config.toml
model = "class-conditioned image flow-matching model"
dataset = "capsule endoscopy frames (Kvasir-Capsule)"
train_examples = 42238
image_size = 32
horizontal_flip = true
conditioning = "class"
arch = "uvit"
objective = "flow_matching"
cond_dim = 256
targets = ["finding"]
num_classes = 11
cond_dropout = 0.2
logit_normal_time = false
norm = "layernorm"
norm_position = "res_post"
hidden_act = "relu"
mlp_ratio = 4
head_dim = 32
fused_qkv = true
qk_norm = false
layer_scale_init = 0.1
parallel_block = false
inner_norm = false
moe = "expert_choice"
num_experts = 4
moe_every = 2
expert_mlp_ratio = 1
experts_per_token = 2
shared_expert = false
patch_size = [2, 2]
layers = 14
width = 192
positions = "learned"
optimizer = "muon"
muon_scale = "spectral"
learning_rate = 0.019
momentum = 0.95
nesterov = true
orthogonalizer = "newton_schulz_5"
adamw_lr_other_params = 0.0014
max_grad_norm = 5.0
max_steps = 11700
batch_size = 128
epochs = 35.5
lr_schedule = "cosine"
final_lr_fraction = 0.1
warmup_steps = 350
weight_decay = 0.03
adamw_weight_decay_other_params = 0
Rows from block 5 of a small class-conditioned image flow-matching model, named by matrix and row number. Rows with one number within an expert belong to one neuron, the router's apart. Each number is 50 + 15 x the weight over its row's rms, rounded and kept within 0 to 99. All counts start at 0. After the name is the row's rms in percent of the matrix's.
Before each expert's rows are labels from the 100 images, of 14976 (inputs lightly noised), where the router gives the expert most weight on average: "peak at" is the part of the image that holds the peak. Only what is clearly more common there than usual is listed. The data: capsule endoscopy frames (Kvasir-Capsule). In brackets: how many of the 100, against the usual share in percent.
# router: router (model.blocks.5.mlp.router.weight, 4x192, trained with AdamW), inputs 0-191
# up: expert up (model.blocks.5.mlp.up, 4x192x192), inputs 0-191
# down: expert down (model.blocks.5.mlp.down, 4x192x192, transposed), outputs 0-191

# expert 3
peak at: bottom left (100 vs 9.8)
router.3 094:46 69 33 46 44 34 62 57 36 83 30 45 54 59 49 36 40 40 76 45 31 55 58 26 41 27 33 73 68 37 34 28 31 57 53 27 42 38 69 22 51 55 68 29 51 23 60 35 63 56 67 57 57 30 53 78 77 34 52 50 54 66 53 32 54 52 37 55 51 30 61 26 57 48 62 63 40 39 37 67 28 32 45 82 52 61 29 36 59 31 51 52 47 67 69 66 57 64 44 63 43 39 58 69 22 56 39 73 46 75 45 62 24 41 63 67 49 61 47 41 76 22 50 54 52 74 42 23 49 83 57 42 48 42 52 64 48 59 18 43 52 22 65 25 49 36 51 43 61 77 27 49 49 66 60 50 62 38 57 30 65 63 53 26 37 51 30 46 48 53 62 56 54 46 71 86 55 57 58 26 51 69 46 36 27 69 57 41 43 33 54 22
up.11 092:50 33 35 64 55 47 79 47 46 51 62 22 66 40 26 47 61 56 31 04 64 51 71 56 48 51 35 45 29 46 57 53 41 25 22 41 72 62 30 35 55 47 76 53 50 52 51 56 57 51 64 65 64 46 47 31 56 78 49 38 27 74 44 28 39 54 33 58 61 37 39 74 49 35 47 42 48 49 44 33 57 56 44 54 70 55 53 57 70 59 42 78 15 65 27 48 41 45 33 80 55 37 44 48 39 54 42 68 70 70 92 54 51 48 52 48 42 37 65 39 48 26 01 55 40 48 60 68 44 46 48 17 61 36 46 54 52 61 55 29 48 75 52 57 32 37 35 09 52 55 53 35 35 35 56 58 42 34 30 23 60 74 45 73 25 68 43 51 53 47 33 48 31 53 35 44 42 47 33 32 39 66 71 53 36 34 60 64 46 47 33 31
down.11 098:64 25 32 53 59 55 24 58 63 71 68 54 61 64 66 32 35 45 42 57 46 45 69 00 54 65 64 56 38 56 50 52 56 36 38 62 67 35 61 58 58 29 40 27 35 99 29 59 57 37 60 69 33 74 36 50 39 58 45 62 61 51 70 48 57 56 34 70 61 67 49 59 31 50 33 45 59 59 48 50 68 59 36 56 29 76 37 53 40 72 57 38 59 60 52 54 64 64 44 67 47 51 34 21 77 32 85 55 61 29 85 27 43 56 25 45 35 47 39 56 80 37 39 41 33 52 59 46 78 49 64 40 55 47 44 42 19 41 31 71 21 50 49 66 56 35 42 45 61 76 36 49 58 51 53 39 53 41 54 55 20 20 54 28 63 40 42 76 58 44 36 44 59 47 38 33 46 47 70 41 64 56 45 45 73 60 36 55 32 33 54 60
up.12 090:53 80 48 19 54 49 55 44 56 42 52 32 27 46 19 70 55 75 59 64 77 64 55 60 83 25 39 73 47 66 73 51 69 63 45 29 53 38 63 31 15 61 62 60 30 49 67 18 57 51 27 55 43 42 77 24 45 39 42 53 61 52 49 65 48 38 51 58 44 25 65 49 48 48 51 47 39 49 57 30 54 40 65 68 65 39 66 46 86 26 57 57 79 53 55 41 36 27 46 51 39 44 62 25 50 37 45 44 22 53 38 42 58 46 26 67 37 65 42 55 72 54 64 41 39 25 61 54 58 67 49 48 22 66 39 68 34 59 65 37 43 60 28 04 60 55 53 54 63 53 45 67 26 53 69 49 64 63 26 31 54 59 48 46 66 61 44 46 59 29 47 60 62 56 47 64 33 63 23 46 63 76 48 33 30 42 53 63 59 50 36 18
down.12 091:81 41 49 21 66 59 41 57 34 37 56 42 71 62 47 61 57 52 57 15 28 35 71 44 35 50 06 12 43 80 64 51 45 98 51 76 59 49 20 57 67 48 55 63 44 65 57 31 50 59 50 73 69 46 57 82 28 22 55 21 58 40 63 33 50 43 40 44 66 51 37 43 55 67 49 55 72 53 60 59 48 47 47 71 46 51 50 59 56 28 39 59 53 76 36 63 28 56 49 28 54 47 60 24 41 87 74 63 63 39 56 61 52 40 48 39 41 66 80 44 56 62 52 50 36 67 29 63 41 21 53 46 56 24 60 59 54 58 91 48 48 39 58 56 29 48 43 65 29 46 62 47 31 55 51 44 36 50 30 52 43 30 48 39 39 54 65 65 42 44 37 40 46 65 60 26 38 62 41 50 16 53 65 49 61 46 38 44 64 55 36 48
up.13 090:59 57 42 37 67 65 34 38 58 45 63 69 24 49 31 55 68 60 54 47 46 64 53 53 43 27 57 72 63 29 53 45 61 40 38 45 33 56 60 48 50 44 73 40 40 53 40 71 52 50 69 53 41 51 32 59 48 46 82 62 44 24 43 52 49 28 71 52 57 41 59 61 56 55 72 66 65 45 22 27 39 27 65 34 37 40 57 28 44 41 43 55 76 61 85 63 00 61 40 64 54 44 51 47 43 62 25 51 51 53 51 30 31 41 59 59 32 37 70 62 15 54 52 46 38 44 71 56 23 34 69 42 33 65 53 67 22 13 36 41 46 68 34 45 61 69 37 47 55 64 57 43 70 52 66 44 35 55 30 22 50 65 37 40 45 63 49 74 66 79 47 54 63 59 25 66 55 72 68 62 39 50 58 51 47 66 49 87 22 35 37 69
down.13 087:51 65 46 71 32 44 50 75 69 55 54 52 61 56 46 40 44 22 41 60 60 46 48 66 34 83 23 28 53 53 48 62 54 69 40 67 49 49 51 61 69 33 38 56 60 28 58 45 67 14 36 72 47 62 55 44 83 64 58 31 55 53 62 39 23 54 67 32 41 60 51 63 31 43 31 50 38 54 16 43 36 26 66 45 35 62 71 48 55 60 40 32 51 40 25 65 62 13 64 62 43 59 56 29 48 60 36 61 68 30 53 52 38 25 65 44 49 56 56 71 38 40 42 43 69 73 40 26 60 56 61 00 43 49 22 59 40 61 80 69 56 68 53 50 31 61 50 49 17 54 63 58 38 53 47 65 59 56 59 59 24 55 68 35 42 38 52 28 64 31 27 81 39 42 61 42 49 71 33 57 63 55 60 57 35 46 70 56 54 66 75 35
up.14 092:79 54 46 77 36 61 49 50 63 61 29 67 61 51 57 15 25 61 26 44 45 49 69 59 45 59 40 66 79 45 46 37 43 34 58 66 52 30 41 87 57 49 36 54 49 74 16 46 59 55 59 62 49 41 68 41 65 53 57 23 48 51 38 53 38 41 56 62 64 46 35 54 00 49 17 52 44 53 74 31 48 70 70 33 89 20 39 54 57 67 38 08 45 59 61 52 73 38 43 41 43 68 59 43 34 43 65 56 46 44 50 66 57 34 23 67 30 53 63 32 33 55 60 61 50 57 22 30 42 50 51 48 32 51 57 63 50 63 58 66 54 37 15 40 35 51 42 31 61 67 35 42 50 39 61 59 62 48 10 61 73 27 56 57 58 56 36 57 60 58 43 35 42 43 43 40 58 25 51 48 51 58 55 54 72 42 48 21 58 36 53 76
down.14 093:45 54 36 35 78 68 68 40 48 52 74 25 46 54 50 54 56 15 28 73 45 62 37 61 68 68 44 09 39 57 58 40 43 57 38 49 70 56 43 48 52 42 39 40 63 65 59 58 59 47 50 51 33 37 43 44 38 68 57 90 21 39 26 82 48 29 52 49 50 33 48 49 73 69 70 58 53 48 54 68 40 54 53 28 45 52 61 53 52 44 46 53 28 33 43 70 36 56 38 60 15 39 21 33 44 61 51 58 68 67 52 58 37 56 31 33 64 44 67 51 66 53 73 53 54 69 59 44 49 88 50 60 58 63 27 18 53 49 41 46 61 57 35 84 60 41 65 43 14 68 49 58 38 54 58 49 59 74 49 51 40 40 38 64 27 35 52 58 40 45 52 59 47 87 45 44 49 20 51 68 63 38 63 35 31 17 71 18 37 71 54 51
up.15 098:69 50 77 52 49 91 69 44 53 37 53 50 40 29 42 64 58 28 26 69 79 44 27 44 41 49 51 61 23 76 68 79 62 38 48 54 55 78 44 60 26 40 39 55 53 50 50 69 35 59 60 61 36 48 15 34 36 46 47 27 59 65 71 38 32 38 53 28 54 74 27 74 60 50 53 54 57 60 58 40 45 65 43 78 89 42 56 66 42 71 33 58 52 28 45 53 34 60 31 35 34 55 44 58 40 26 55 66 62 25 18 40 45 72 66 26 55 69 38 58 60 77 47 22 65 55 42 62 89 35 36 40 47 46 48 54 47 40 46 62 69 50 40 50 55 30 32 43 47 40 61 73 43 47 63 56 44 55 57 41 53 52 23 41 72 46 46 68 30 55 54 30 72 52 40 40 50 35 45 61 33 49 35 45 52 31 57 84 24 44 56 58
down.15 096:24 42 30 59 39 38 44 56 75 42 50 37 33 77 33 54 55 52 42 53 32 43 42 56 67 45 56 54 61 16 51 44 36 44 27 47 64 52 66 52 53 35 33 59 59 43 71 86 67 47 41 22 43 64 72 59 47 62 29 43 59 23 58 54 53 61 84 43 61 56 71 40 45 56 74 48 40 44 46 49 51 30 40 28 20 38 39 51 69 85 62 62 57 27 42 66 56 57 62 50 69 53 75 67 53 66 37 33 56 30 67 34 42 57 36 34 43 26 64 20 58 26 38 43 55 50 33 53 52 70 70 59 83 62 53 55 68 47 50 36 30 61 26 60 51 83 35 70 63 76 51 62 32 48 15 32 61 45 56 51 68 37 53 56 35 38 79 56 45 36 39 54 40 48 65 47 48 52 70 54 73 39 47 76 35 43 54 14 72 59 24 37

# expert 2
peak at: top centre (54 vs 11.7); top left (34 vs 9.8)
router.2 083:41 44 46 34 43 20 60 37 32 65 48 72 73 23 48 33 41 63 44 47 32 49 46 18 44 32 47 57 71 50 56 65 78 66 58 27 23 46 56 52 51 51 28 48 38 73 32 48 63 54 39 42 24 30 67 77 38 73 62 52 37 55 33 52 28 73 59 55 39 60 21 44 72 43 60 36 43 42 61 33 53 29 70 59 65 60 54 31 58 50 39 61 44 42 67 41 48 45 17 15 53 72 52 74 72 31 50 31 44 66 54 70 73 37 61 69 40 71 47 62 33 64 41 72 42 39 33 50 34 37 62 61 60 49 41 74 49 35 51 72 47 52 37 58 24 60 29 25 40 62 47 52 53 40 77 49 45 73 44 45 48 57 62 62 72 35 53 27 60 49 66 61 47 70 62 12 24 46 52 40 33 39 57 31 80 27 55 27 41 56 38 45
up.11 097:51 73 76 34 22 38 47 38 41 70 67 59 47 51 52 58 44 42 28 65 64 59 53 56 57 51 67 32 49 59 13 41 46 59 68 41 73 36 49 70 69 39 32 37 78 50 57 33 52 51 51 60 66 38 58 38 59 42 60 70 55 63 35 57 47 39 74 73 51 50 37 64 57 52 31 70 68 52 90 77 34 47 52 57 63 58 77 21 43 44 62 48 51 28 60 84 48 40 46 75 57 53 37 48 85 42 51 35 58 51 68 54 57 53 49 45 38 45 40 47 47 63 61 48 40 37 72 64 65 54 12 83 61 61 43 68 86 48 58 27 40 49 53 44 27 73 31 11 57 33 55 47 55 81 49 39 36 47 35 29 68 65 58 62 50 52 38 46 39 48 41 51 40 31 23 44 54 52 77 82 39 42 54 62 86 37 53 60 47 67 41 52
down.11 094:48 46 45 61 93 74 30 53 71 52 51 49 58 39 44 32 58 79 69 27 56 29 24 54 40 61 00 53 29 60 75 58 62 45 37 35 47 66 60 43 37 50 45 66 23 62 72 39 57 76 59 35 43 69 40 62 66 30 40 51 34 48 61 49 91 46 33 30 78 53 53 58 57 52 57 56 47 44 12 59 67 40 44 51 52 59 42 48 52 72 45 52 54 41 68 34 46 70 45 47 36 35 42 52 62 66 36 49 58 57 59 17 46 48 61 36 54 37 67 51 46 46 47 43 40 48 23 63 18 35 41 45 61 29 73 58 44 47 64 54 47 45 67 66 69 31 69 70 62 58 39 62 61 23 35 54 52 64 40 36 61 30 56 49 53 45 56 78 56 20 85 61 45 57 62 49 34 43 46 62 55 47 24 42 35 50 62 32 57 07 58 62
up.12 092:30 62 66 69 59 35 44 54 59 57 51 46 50 32 51 59 52 31 25 53 49 24 13 65 45 41 68 32 44 49 58 61 36 61 61 14 55 43 32 55 38 41 70 39 78 52 43 53 57 31 70 35 73 28 52 84 35 49 61 61 46 54 39 59 14 59 27 47 40 69 57 45 43 44 09 94 63 36 30 49 34 52 44 38 58 57 64 60 26 48 44 58 47 47 41 46 45 39 35 61 25 50 62 51 42 58 35 63 60 51 61 65 19 44 56 75 38 72 53 74 08 68 38 68 50 49 51 28 56 34 30 30 40 55 65 49 46 52 63 63 47 32 80 60 34 48 64 31 30 57 46 41 43 61 71 42 52 43 55 54 45 56 31 27 41 64 69 65 70 34 57 51 51 66 86 65 54 78 17 43 55 48 44 45 63 44 37 50 36 68 61 55
down.12 096:35 49 34 49 31 77 19 33 29 47 69 46 61 47 21 32 33 38 37 57 58 52 80 53 45 54 63 53 54 35 51 65 60 36 51 63 80 30 43 47 63 76 49 63 63 16 36 39 35 48 61 37 37 68 48 51 74 60 20 31 31 34 58 52 39 48 47 60 43 44 36 65 25 42 65 25 60 58 66 61 41 45 61 67 39 51 65 52 67 74 72 63 69 53 71 43 67 62 46 66 69 64 68 64 76 35 35 37 53 57 65 74 52 34 52 36 64 46 42 36 83 43 45 55 58 45 40 71 28 41 67 63 67 50 28 42 27 40 41 45 48 81 39 56 34 65 53 55 48 55 32 38 57 20 63 64 47 19 59 71 45 61 43 17 31 33 58 63 37 78 33 51 65 39 37 46 28 52 66 37 57 55 50 59 52 49 77 59 45 53 10 53
up.13 105:31 62 46 60 45 21 53 65 46 35 54 42 60 53 64 56 45 60 61 66 40 54 60 25 67 58 32 34 39 60 44 66 55 45 70 37 35 51 80 59 71 46 68 53 76 70 70 50 62 51 66 48 53 31 34 53 39 65 36 59 61 64 44 30 49 62 39 35 86 52 36 19 50 38 57 39 69 39 39 80 20 32 25 61 51 77 35 42 42 46 50 21 61 48 59 35 63 55 44 54 81 64 54 52 37 63 41 56 52 66 17 51 57 23 55 48 55 27 60 57 55 40 76 69 51 31 41 47 44 39 22 41 44 61 66 51 51 55 58 26 52 29 26 33 77 75 46 29 43 35 64 35 74 37 46 71 56 62 63 31 67 43 45 34 60 46 37 42 31 72 82 19 57 25 48 56 72 56 68 54 41 41 72 48 17 66 46 44 35 42 48 31
down.13 104:67 14 48 45 38 46 42 57 33 76 00 59 53 63 22 56 61 31 70 52 61 67 66 58 41 25 48 54 38 20 32 50 47 58 43 58 38 71 27 18 74 58 43 47 42 39 51 51 44 52 50 84 27 66 72 66 24 62 59 29 29 80 68 65 32 66 43 59 39 59 44 72 59 38 38 76 33 59 55 50 64 53 69 49 29 48 83 51 59 35 71 40 68 44 36 37 62 48 79 45 38 65 44 36 35 32 53 49 60 52 46 52 43 59 47 47 61 74 67 45 49 51 66 58 60 60 46 55 35 55 43 51 50 40 66 55 51 43 46 55 46 88 70 42 43 54 33 53 51 34 40 55 57 37 44 58 35 07 48 36 36 65 80 38 65 38 27 49 47 53 41 31 68 68 70 57 55 51 46 32 36 45 56 33 29 55 51 28 66 55 43 75
up.14 088:63 63 65 49 42 47 58 46 31 47 59 39 40 67 40 53 39 34 57 52 49 74 47 47 58 64 58 60 71 48 61 55 56 50 76 58 49 29 31 49 17 90 52 54 44 42 47 33 31 50 59 80 62 51 69 35 64 56 60 45 68 62 22 64 49 43 78 43 57 27 66 37 38 42 55 46 58 88 35 56 51 51 48 50 41 21 44 64 18 55 51 98 55 44 38 88 42 39 52 43 30 65 57 62 65 51 37 40 44 39 71 30 72 36 42 48 16 72 53 43 42 76 44 76 70 43 51 55 65 67 54 60 66 40 79 51 41 90 59 64 44 40 50 35 45 54 58 53 58 46 78 47 58 75 58 57 41 46 32 63 78 58 68 66 76 49 59 70 40 67 53 51 62 38 47 31 35 43 25 42 45 59 30 53 71 39 52 85 63 59 58 42
down.14 088:59 54 51 60 56 23 32 51 69 32 49 70 52 43 50 62 52 84 66 55 40 25 46 65 48 52 46 17 57 56 36 35 04 29 24 53 35 71 44 82 86 55 63 35 34 39 39 64 47 56 27 46 56 47 50 36 46 53 55 56 26 51 68 29 37 59 58 41 61 72 63 36 54 64 45 41 35 59 61 23 56 61 36 68 38 74 55 48 38 62 46 36 38 63 54 51 75 43 45 34 51 46 61 38 66 49 55 59 50 73 48 42 56 38 52 54 60 28 45 64 60 24 46 51 62 53 98 44 45 63 62 57 33 50 36 41 49 41 37 33 64 51 33 93 71 53 35 80 48 48 47 73 36 73 35 55 50 82 37 67 65 50 36 28 27 33 51 55 41 59 49 67 34 54 48 40 48 64 66 79 48 32 66 46 26 45 47 71 36 51 48 15
up.15 103:51 53 62 50 66 57 52 54 73 45 53 51 57 21 48 43 44 75 51 40 55 42 69 54 59 47 15 42 55 55 47 50 57 36 48 64 46 18 60 47 70 56 29 54 63 48 59 53 47 19 55 54 44 54 72 31 51 39 62 55 58 26 50 59 25 23 65 41 44 89 35 31 44 60 37 54 56 95 71 58 49 58 59 35 51 46 56 27 51 48 50 54 66 22 37 36 33 44 57 35 50 42 47 48 34 62 51 34 52 32 42 32 80 43 28 64 37 67 38 67 73 66 45 39 50 24 47 53 57 21 63 46 45 51 50 90 49 55 48 73 49 30 15 47 58 57 56 40 65 42 39 99 52 40 60 48 51 70 42 71 54 46 50 36 51 61 36 70 55 40 69 62 78 46 72 18 89 41 53 50 50 55 34 53 57 69 65 79 52 50 18 41
down.15 106:55 46 41 46 44 52 67 66 43 57 50 69 39 37 48 51 31 63 49 00 34 46 21 47 47 50 47 83 42 35 55 41 43 28 67 36 38 57 58 75 67 37 50 27 14 41 57 26 32 50 37 50 55 40 46 70 79 75 50 53 51 73 48 46 58 49 54 42 46 48 66 75 78 43 58 60 55 58 76 77 66 54 45 53 35 31 53 33 61 57 56 59 59 61 53 49 59 45 55 70 49 71 51 36 46 49 33 44 73 79 46 33 53 25 11 49 71 42 64 39 48 59 55 63 52 19 46 35 15 63 50 55 79 32 55 38 83 46 60 58 20 61 55 43 37 46 20 48 40 45 53 40 62 30 57 41 75 68 56 72 56 46 54 75 47 80 57 49 57 52 29 60 22 56 29 77 28 42 54 56 52 56 30 48 45 55 40 46 60 34 60 23

# expert 1
peak at: top left (72 vs 9.8)
router.1 094:64 62 39 30 73 43 40 40 57 35 36 37 45 38 79 29 39 66 60 45 42 18 23 53 56 43 88 19 42 71 43 61 40 61 59 44 56 49 61 50 67 45 36 62 67 40 55 58 49 60 42 47 63 66 48 35 57 25 65 68 38 25 28 50 67 14 79 68 54 66 36 38 58 61 56 53 69 69 57 55 43 27 45 56 27 51 81 64 50 29 65 62 42 41 68 36 49 58 58 49 91 40 40 37 66 41 55 47 66 44 44 36 54 40 61 39 56 72 64 55 35 74 45 26 60 50 77 58 42 50 52 80 58 56 74 31 46 42 91 51 64 68 53 71 71 45 51 46 50 31 34 73 57 60 27 51 75 33 44 40 58 35 62 71 43 30 54 59 42 59 57 56 75 42 72 44 21 29 39 58 73 66 54 32 47 70 50 52 49 45 70 44
up.11 114:44 41 63 63 48 74 54 65 69 34 54 44 61 63 47 30 87 35 74 45 66 56 41 56 54 36 75 37 32 54 58 43 64 51 68 69 55 50 45 71 47 76 31 59 39 57 73 53 58 42 33 33 69 59 64 26 52 57 91 46 79 51 53 89 68 52 54 48 50 59 40 49 69 62 34 45 93 35 32 44 68 41 57 63 82 59 30 45 41 42 60 19 20 41 53 34 63 56 64 52 57 39 55 51 52 30 64 57 29 42 64 61 67 23 46 23 28 45 39 69 55 60 34 49 23 49 49 33 47 76 48 44 61 16 49 41 37 57 39 65 40 47 45 71 50 34 58 48 17 50 61 61 36 51 34 56 52 30 54 47 34 39 53 32 74 78 68 51 59 59 67 49 52 50 40 29 63 67 41 74 43 23 62 39 57 49 57 34 55 64 36 72
down.11 112:34 47 33 65 11 47 79 52 62 80 58 67 45 62 59 51 70 48 58 57 73 72 21 43 63 63 22 59 24 66 23 64 46 70 33 42 20 45 58 44 42 68 42 60 41 47 41 23 62 49 49 60 41 41 49 57 44 59 32 22 43 49 53 51 64 67 36 57 34 67 56 53 69 71 50 58 50 57 33 45 56 45 29 45 31 56 62 46 51 21 75 44 58 21 46 54 28 54 57 19 54 47 45 75 30 35 50 43 54 67 69 42 52 59 68 44 59 63 74 44 42 56 64 53 50 51 31 26 64 59 73 40 41 55 29 66 63 75 66 25 41 52 17 51 47 37 67 74 88 51 51 52 29 45 78 34 44 73 64 55 61 43 43 51 48 55 36 54 38 32 39 32 65 43 39 29 70 90 30 53 39 42 43 59 56 26 49 68 27 51 54 49
up.12 108:63 59 71 63 28 80 60 78 52 56 65 48 15 35 23 63 63 53 64 61 61 50 40 42 68 71 53 07 59 55 32 57 89 51 59 52 45 57 30 56 81 34 39 63 63 42 40 45 46 69 45 56 48 75 42 35 50 36 48 21 44 38 50 50 54 71 49 55 47 75 64 37 53 62 52 50 45 37 26 53 40 70 44 78 26 57 73 77 70 07 49 35 26 59 56 29 62 59 42 53 41 31 32 29 41 56 60 48 75 58 55 39 41 40 42 46 32 62 62 64 27 43 53 58 38 47 78 63 54 40 59 54 64 48 55 43 48 21 31 39 56 52 20 20 40 29 69 28 38 55 46 51 47 52 25 68 37 59 48 36 70 76 35 44 40 32 62 46 48 45 68 45 47 48 64 60 54 53 19 39 61 49 19 35 57 63 58 30 50 43 50 44
down.12 110:43 60 50 50 78 21 39 73 54 55 43 45 52 73 35 33 30 17 45 46 71 45 44 25 55 44 52 53 62 51 37 50 29 51 74 45 69 37 42 20 70 75 56 49 53 25 46 62 67 52 45 44 46 70 32 75 43 32 37 39 69 48 49 59 31 83 50 65 28 18 59 58 48 35 46 63 65 49 46 44 55 39 77 56 55 64 57 61 15 48 33 54 75 36 60 64 74 50 64 53 44 81 17 47 62 56 56 31 56 37 38 38 60 70 41 29 64 45 44 74 29 39 50 32 61 48 54 47 56 75 63 36 41 86 49 44 74 59 57 26 57 33 42 36 45 54 55 61 41 32 74 52 71 55 25 62 41 64 47 46 36 52 38 37 66 68 34 49 40 12 40 58 37 45 54 20 28 74 70 28 58 47 62 51 63 53 58 76 45 58 64 50
up.13 097:62 41 48 61 51 46 58 26 46 78 49 19 41 67 69 28 70 26 43 11 37 53 42 42 77 52 47 61 58 49 66 46 27 57 71 30 58 35 54 44 41 38 53 39 52 34 43 61 56 65 40 49 57 50 74 51 48 56 50 52 37 49 35 30 48 61 43 45 49 53 38 22 47 53 50 34 59 64 16 51 73 31 42 52 41 38 59 59 50 58 59 47 55 55 68 46 48 57 47 37 67 39 86 51 65 63 44 42 48 57 50 28 77 60 71 11 40 70 66 59 14 49 50 60 74 59 82 57 59 62 83 43 59 54 60 38 33 45 43 59 25 76 78 34 53 42 67 23 30 62 38 38 62 63 14 44 50 53 55 69 45 50 83 34 51 50 53 48 47 60 27 82 60 42 86 45 42 70 74 67 71 36 62 51 59 57 75 40 45 32 57 55
down.13 096:36 50 56 51 54 72 34 47 57 38 41 68 55 29 52 55 41 43 33 73 55 63 75 38 49 51 64 46 56 37 51 20 51 30 40 32 60 60 44 81 68 56 91 20 59 62 34 50 51 61 52 08 40 39 60 33 63 67 47 35 65 33 68 54 82 48 68 55 63 87 56 38 33 56 41 65 37 53 57 49 35 47 56 59 19 44 69 43 27 58 51 55 42 35 41 51 66 24 49 55 63 56 22 66 37 51 31 73 55 54 45 67 43 51 27 80 48 45 44 21 75 45 69 46 35 56 37 47 34 45 55 60 42 53 44 49 51 39 67 41 28 37 25 61 48 84 59 63 62 38 60 57 46 67 37 54 48 51 50 00 50 58 63 23 79 64 42 60 22 49 73 57 49 54 55 58 55 66 24 40 41 43 53 15 53 44 48 44 67 62 57 62
up.14 094:44 57 61 56 39 47 56 50 61 54 82 51 34 59 12 42 20 28 43 65 32 42 57 36 53 45 68 34 50 48 73 15 51 29 52 39 61 53 55 46 38 65 42 75 27 58 58 30 41 37 31 34 70 40 58 48 45 57 50 32 55 69 75 44 50 26 48 54 61 42 34 40 37 64 10 47 71 69 34 21 51 42 71 39 19 32 67 51 52 47 49 44 52 56 48 29 56 68 51 61 62 58 62 42 38 36 42 48 32 64 50 54 74 38 59 43 37 35 39 33 38 45 41 46 76 98 31 32 37 64 37 33 34 42 56 54 45 39 93 46 49 51 41 45 67 45 26 50 35 63 64 50 63 28 54 39 37 70 28 25 48 68 57 36 65 52 42 22 56 36 29 66 17 37 56 52 77 61 58 49 39 36 43 70 50 55 68 49 32 25 57 55
down.14 095:84 55 30 36 50 80 49 55 54 43 51 33 41 40 22 60 40 58 77 61 34 33 49 54 56 47 58 59 39 25 31 43 63 51 42 46 20 59 81 49 53 37 35 49 68 25 62 63 41 42 29 51 28 39 52 66 62 64 76 58 27 74 43 41 77 51 66 27 32 47 36 24 44 50 29 63 66 42 44 61 53 31 39 66 25 72 61 37 54 51 87 77 64 46 38 51 52 66 56 34 33 46 25 67 41 39 62 46 46 76 51 51 56 56 33 49 99 38 18 38 53 48 50 21 60 55 55 35 69 59 55 82 42 44 25 52 58 58 46 30 59 83 48 59 47 38 47 70 82 55 60 70 39 67 64 47 49 50 56 47 21 58 30 52 54 43 58 59 54 51 35 47 29 51 48 46 51 58 47 43 75 31 65 60 72 39 27 40 46 48 53 38
up.15 104:85 49 65 68 33 42 47 58 58 53 71 30 51 32 52 33 70 67 42 42 48 61 19 42 40 65 31 54 55 52 53 68 38 39 26 46 38 03 47 21 32 56 57 57 56 50 55 14 58 34 53 50 24 53 46 43 38 44 33 29 54 47 55 51 48 48 49 47 68 60 48 15 44 35 65 33 37 48 25 81 62 46 60 30 30 33 72 36 59 47 38 50 57 41 57 35 42 76 55 43 31 58 49 72 36 67 46 62 58 72 45 53 22 49 71 62 68 51 54 31 78 49 70 66 70 56 42 38 40 50 89 43 19 31 23 67 49 76 72 65 47 71 79 55 50 34 35 48 68 51 66 35 45 46 65 39 54 65 59 39 33 28 41 44 51 45 20 29 35 39 64 27 38 58 58 47 66 40 62 66 41 58 56 69 56 45 52 69 59 41 56 40
down.15 111:30 29 51 48 66 48 30 59 25 93 67 56 49 32 56 69 61 43 63 57 24 60 51 22 66 30 34 55 64 39 55 76 83 51 41 72 50 64 41 46 46 42 23 26 70 54 28 35 61 41 41 45 59 69 62 40 63 78 40 59 68 60 51 64 53 67 60 45 33 26 70 42 36 51 68 64 56 31 44 82 69 48 20 50 42 53 40 69 34 38 67 47 62 51 46 58 43 48 27 59 36 60 58 35 53 37 59 63 47 62 49 60 37 43 41 45 35 32 50 61 48 48 49 16 57 29 78 47 30 76 27 22 50 26 47 58 30 58 48 61 54 53 57 67 34 47 64 33 78 68 21 54 38 52 78 63 60 70 69 51 40 56 63 30 60 50 25 34 59 62 24 71 35 33 29 59 42 48 55 40 44 47 47 47 44 59 85 47 70 47 46 39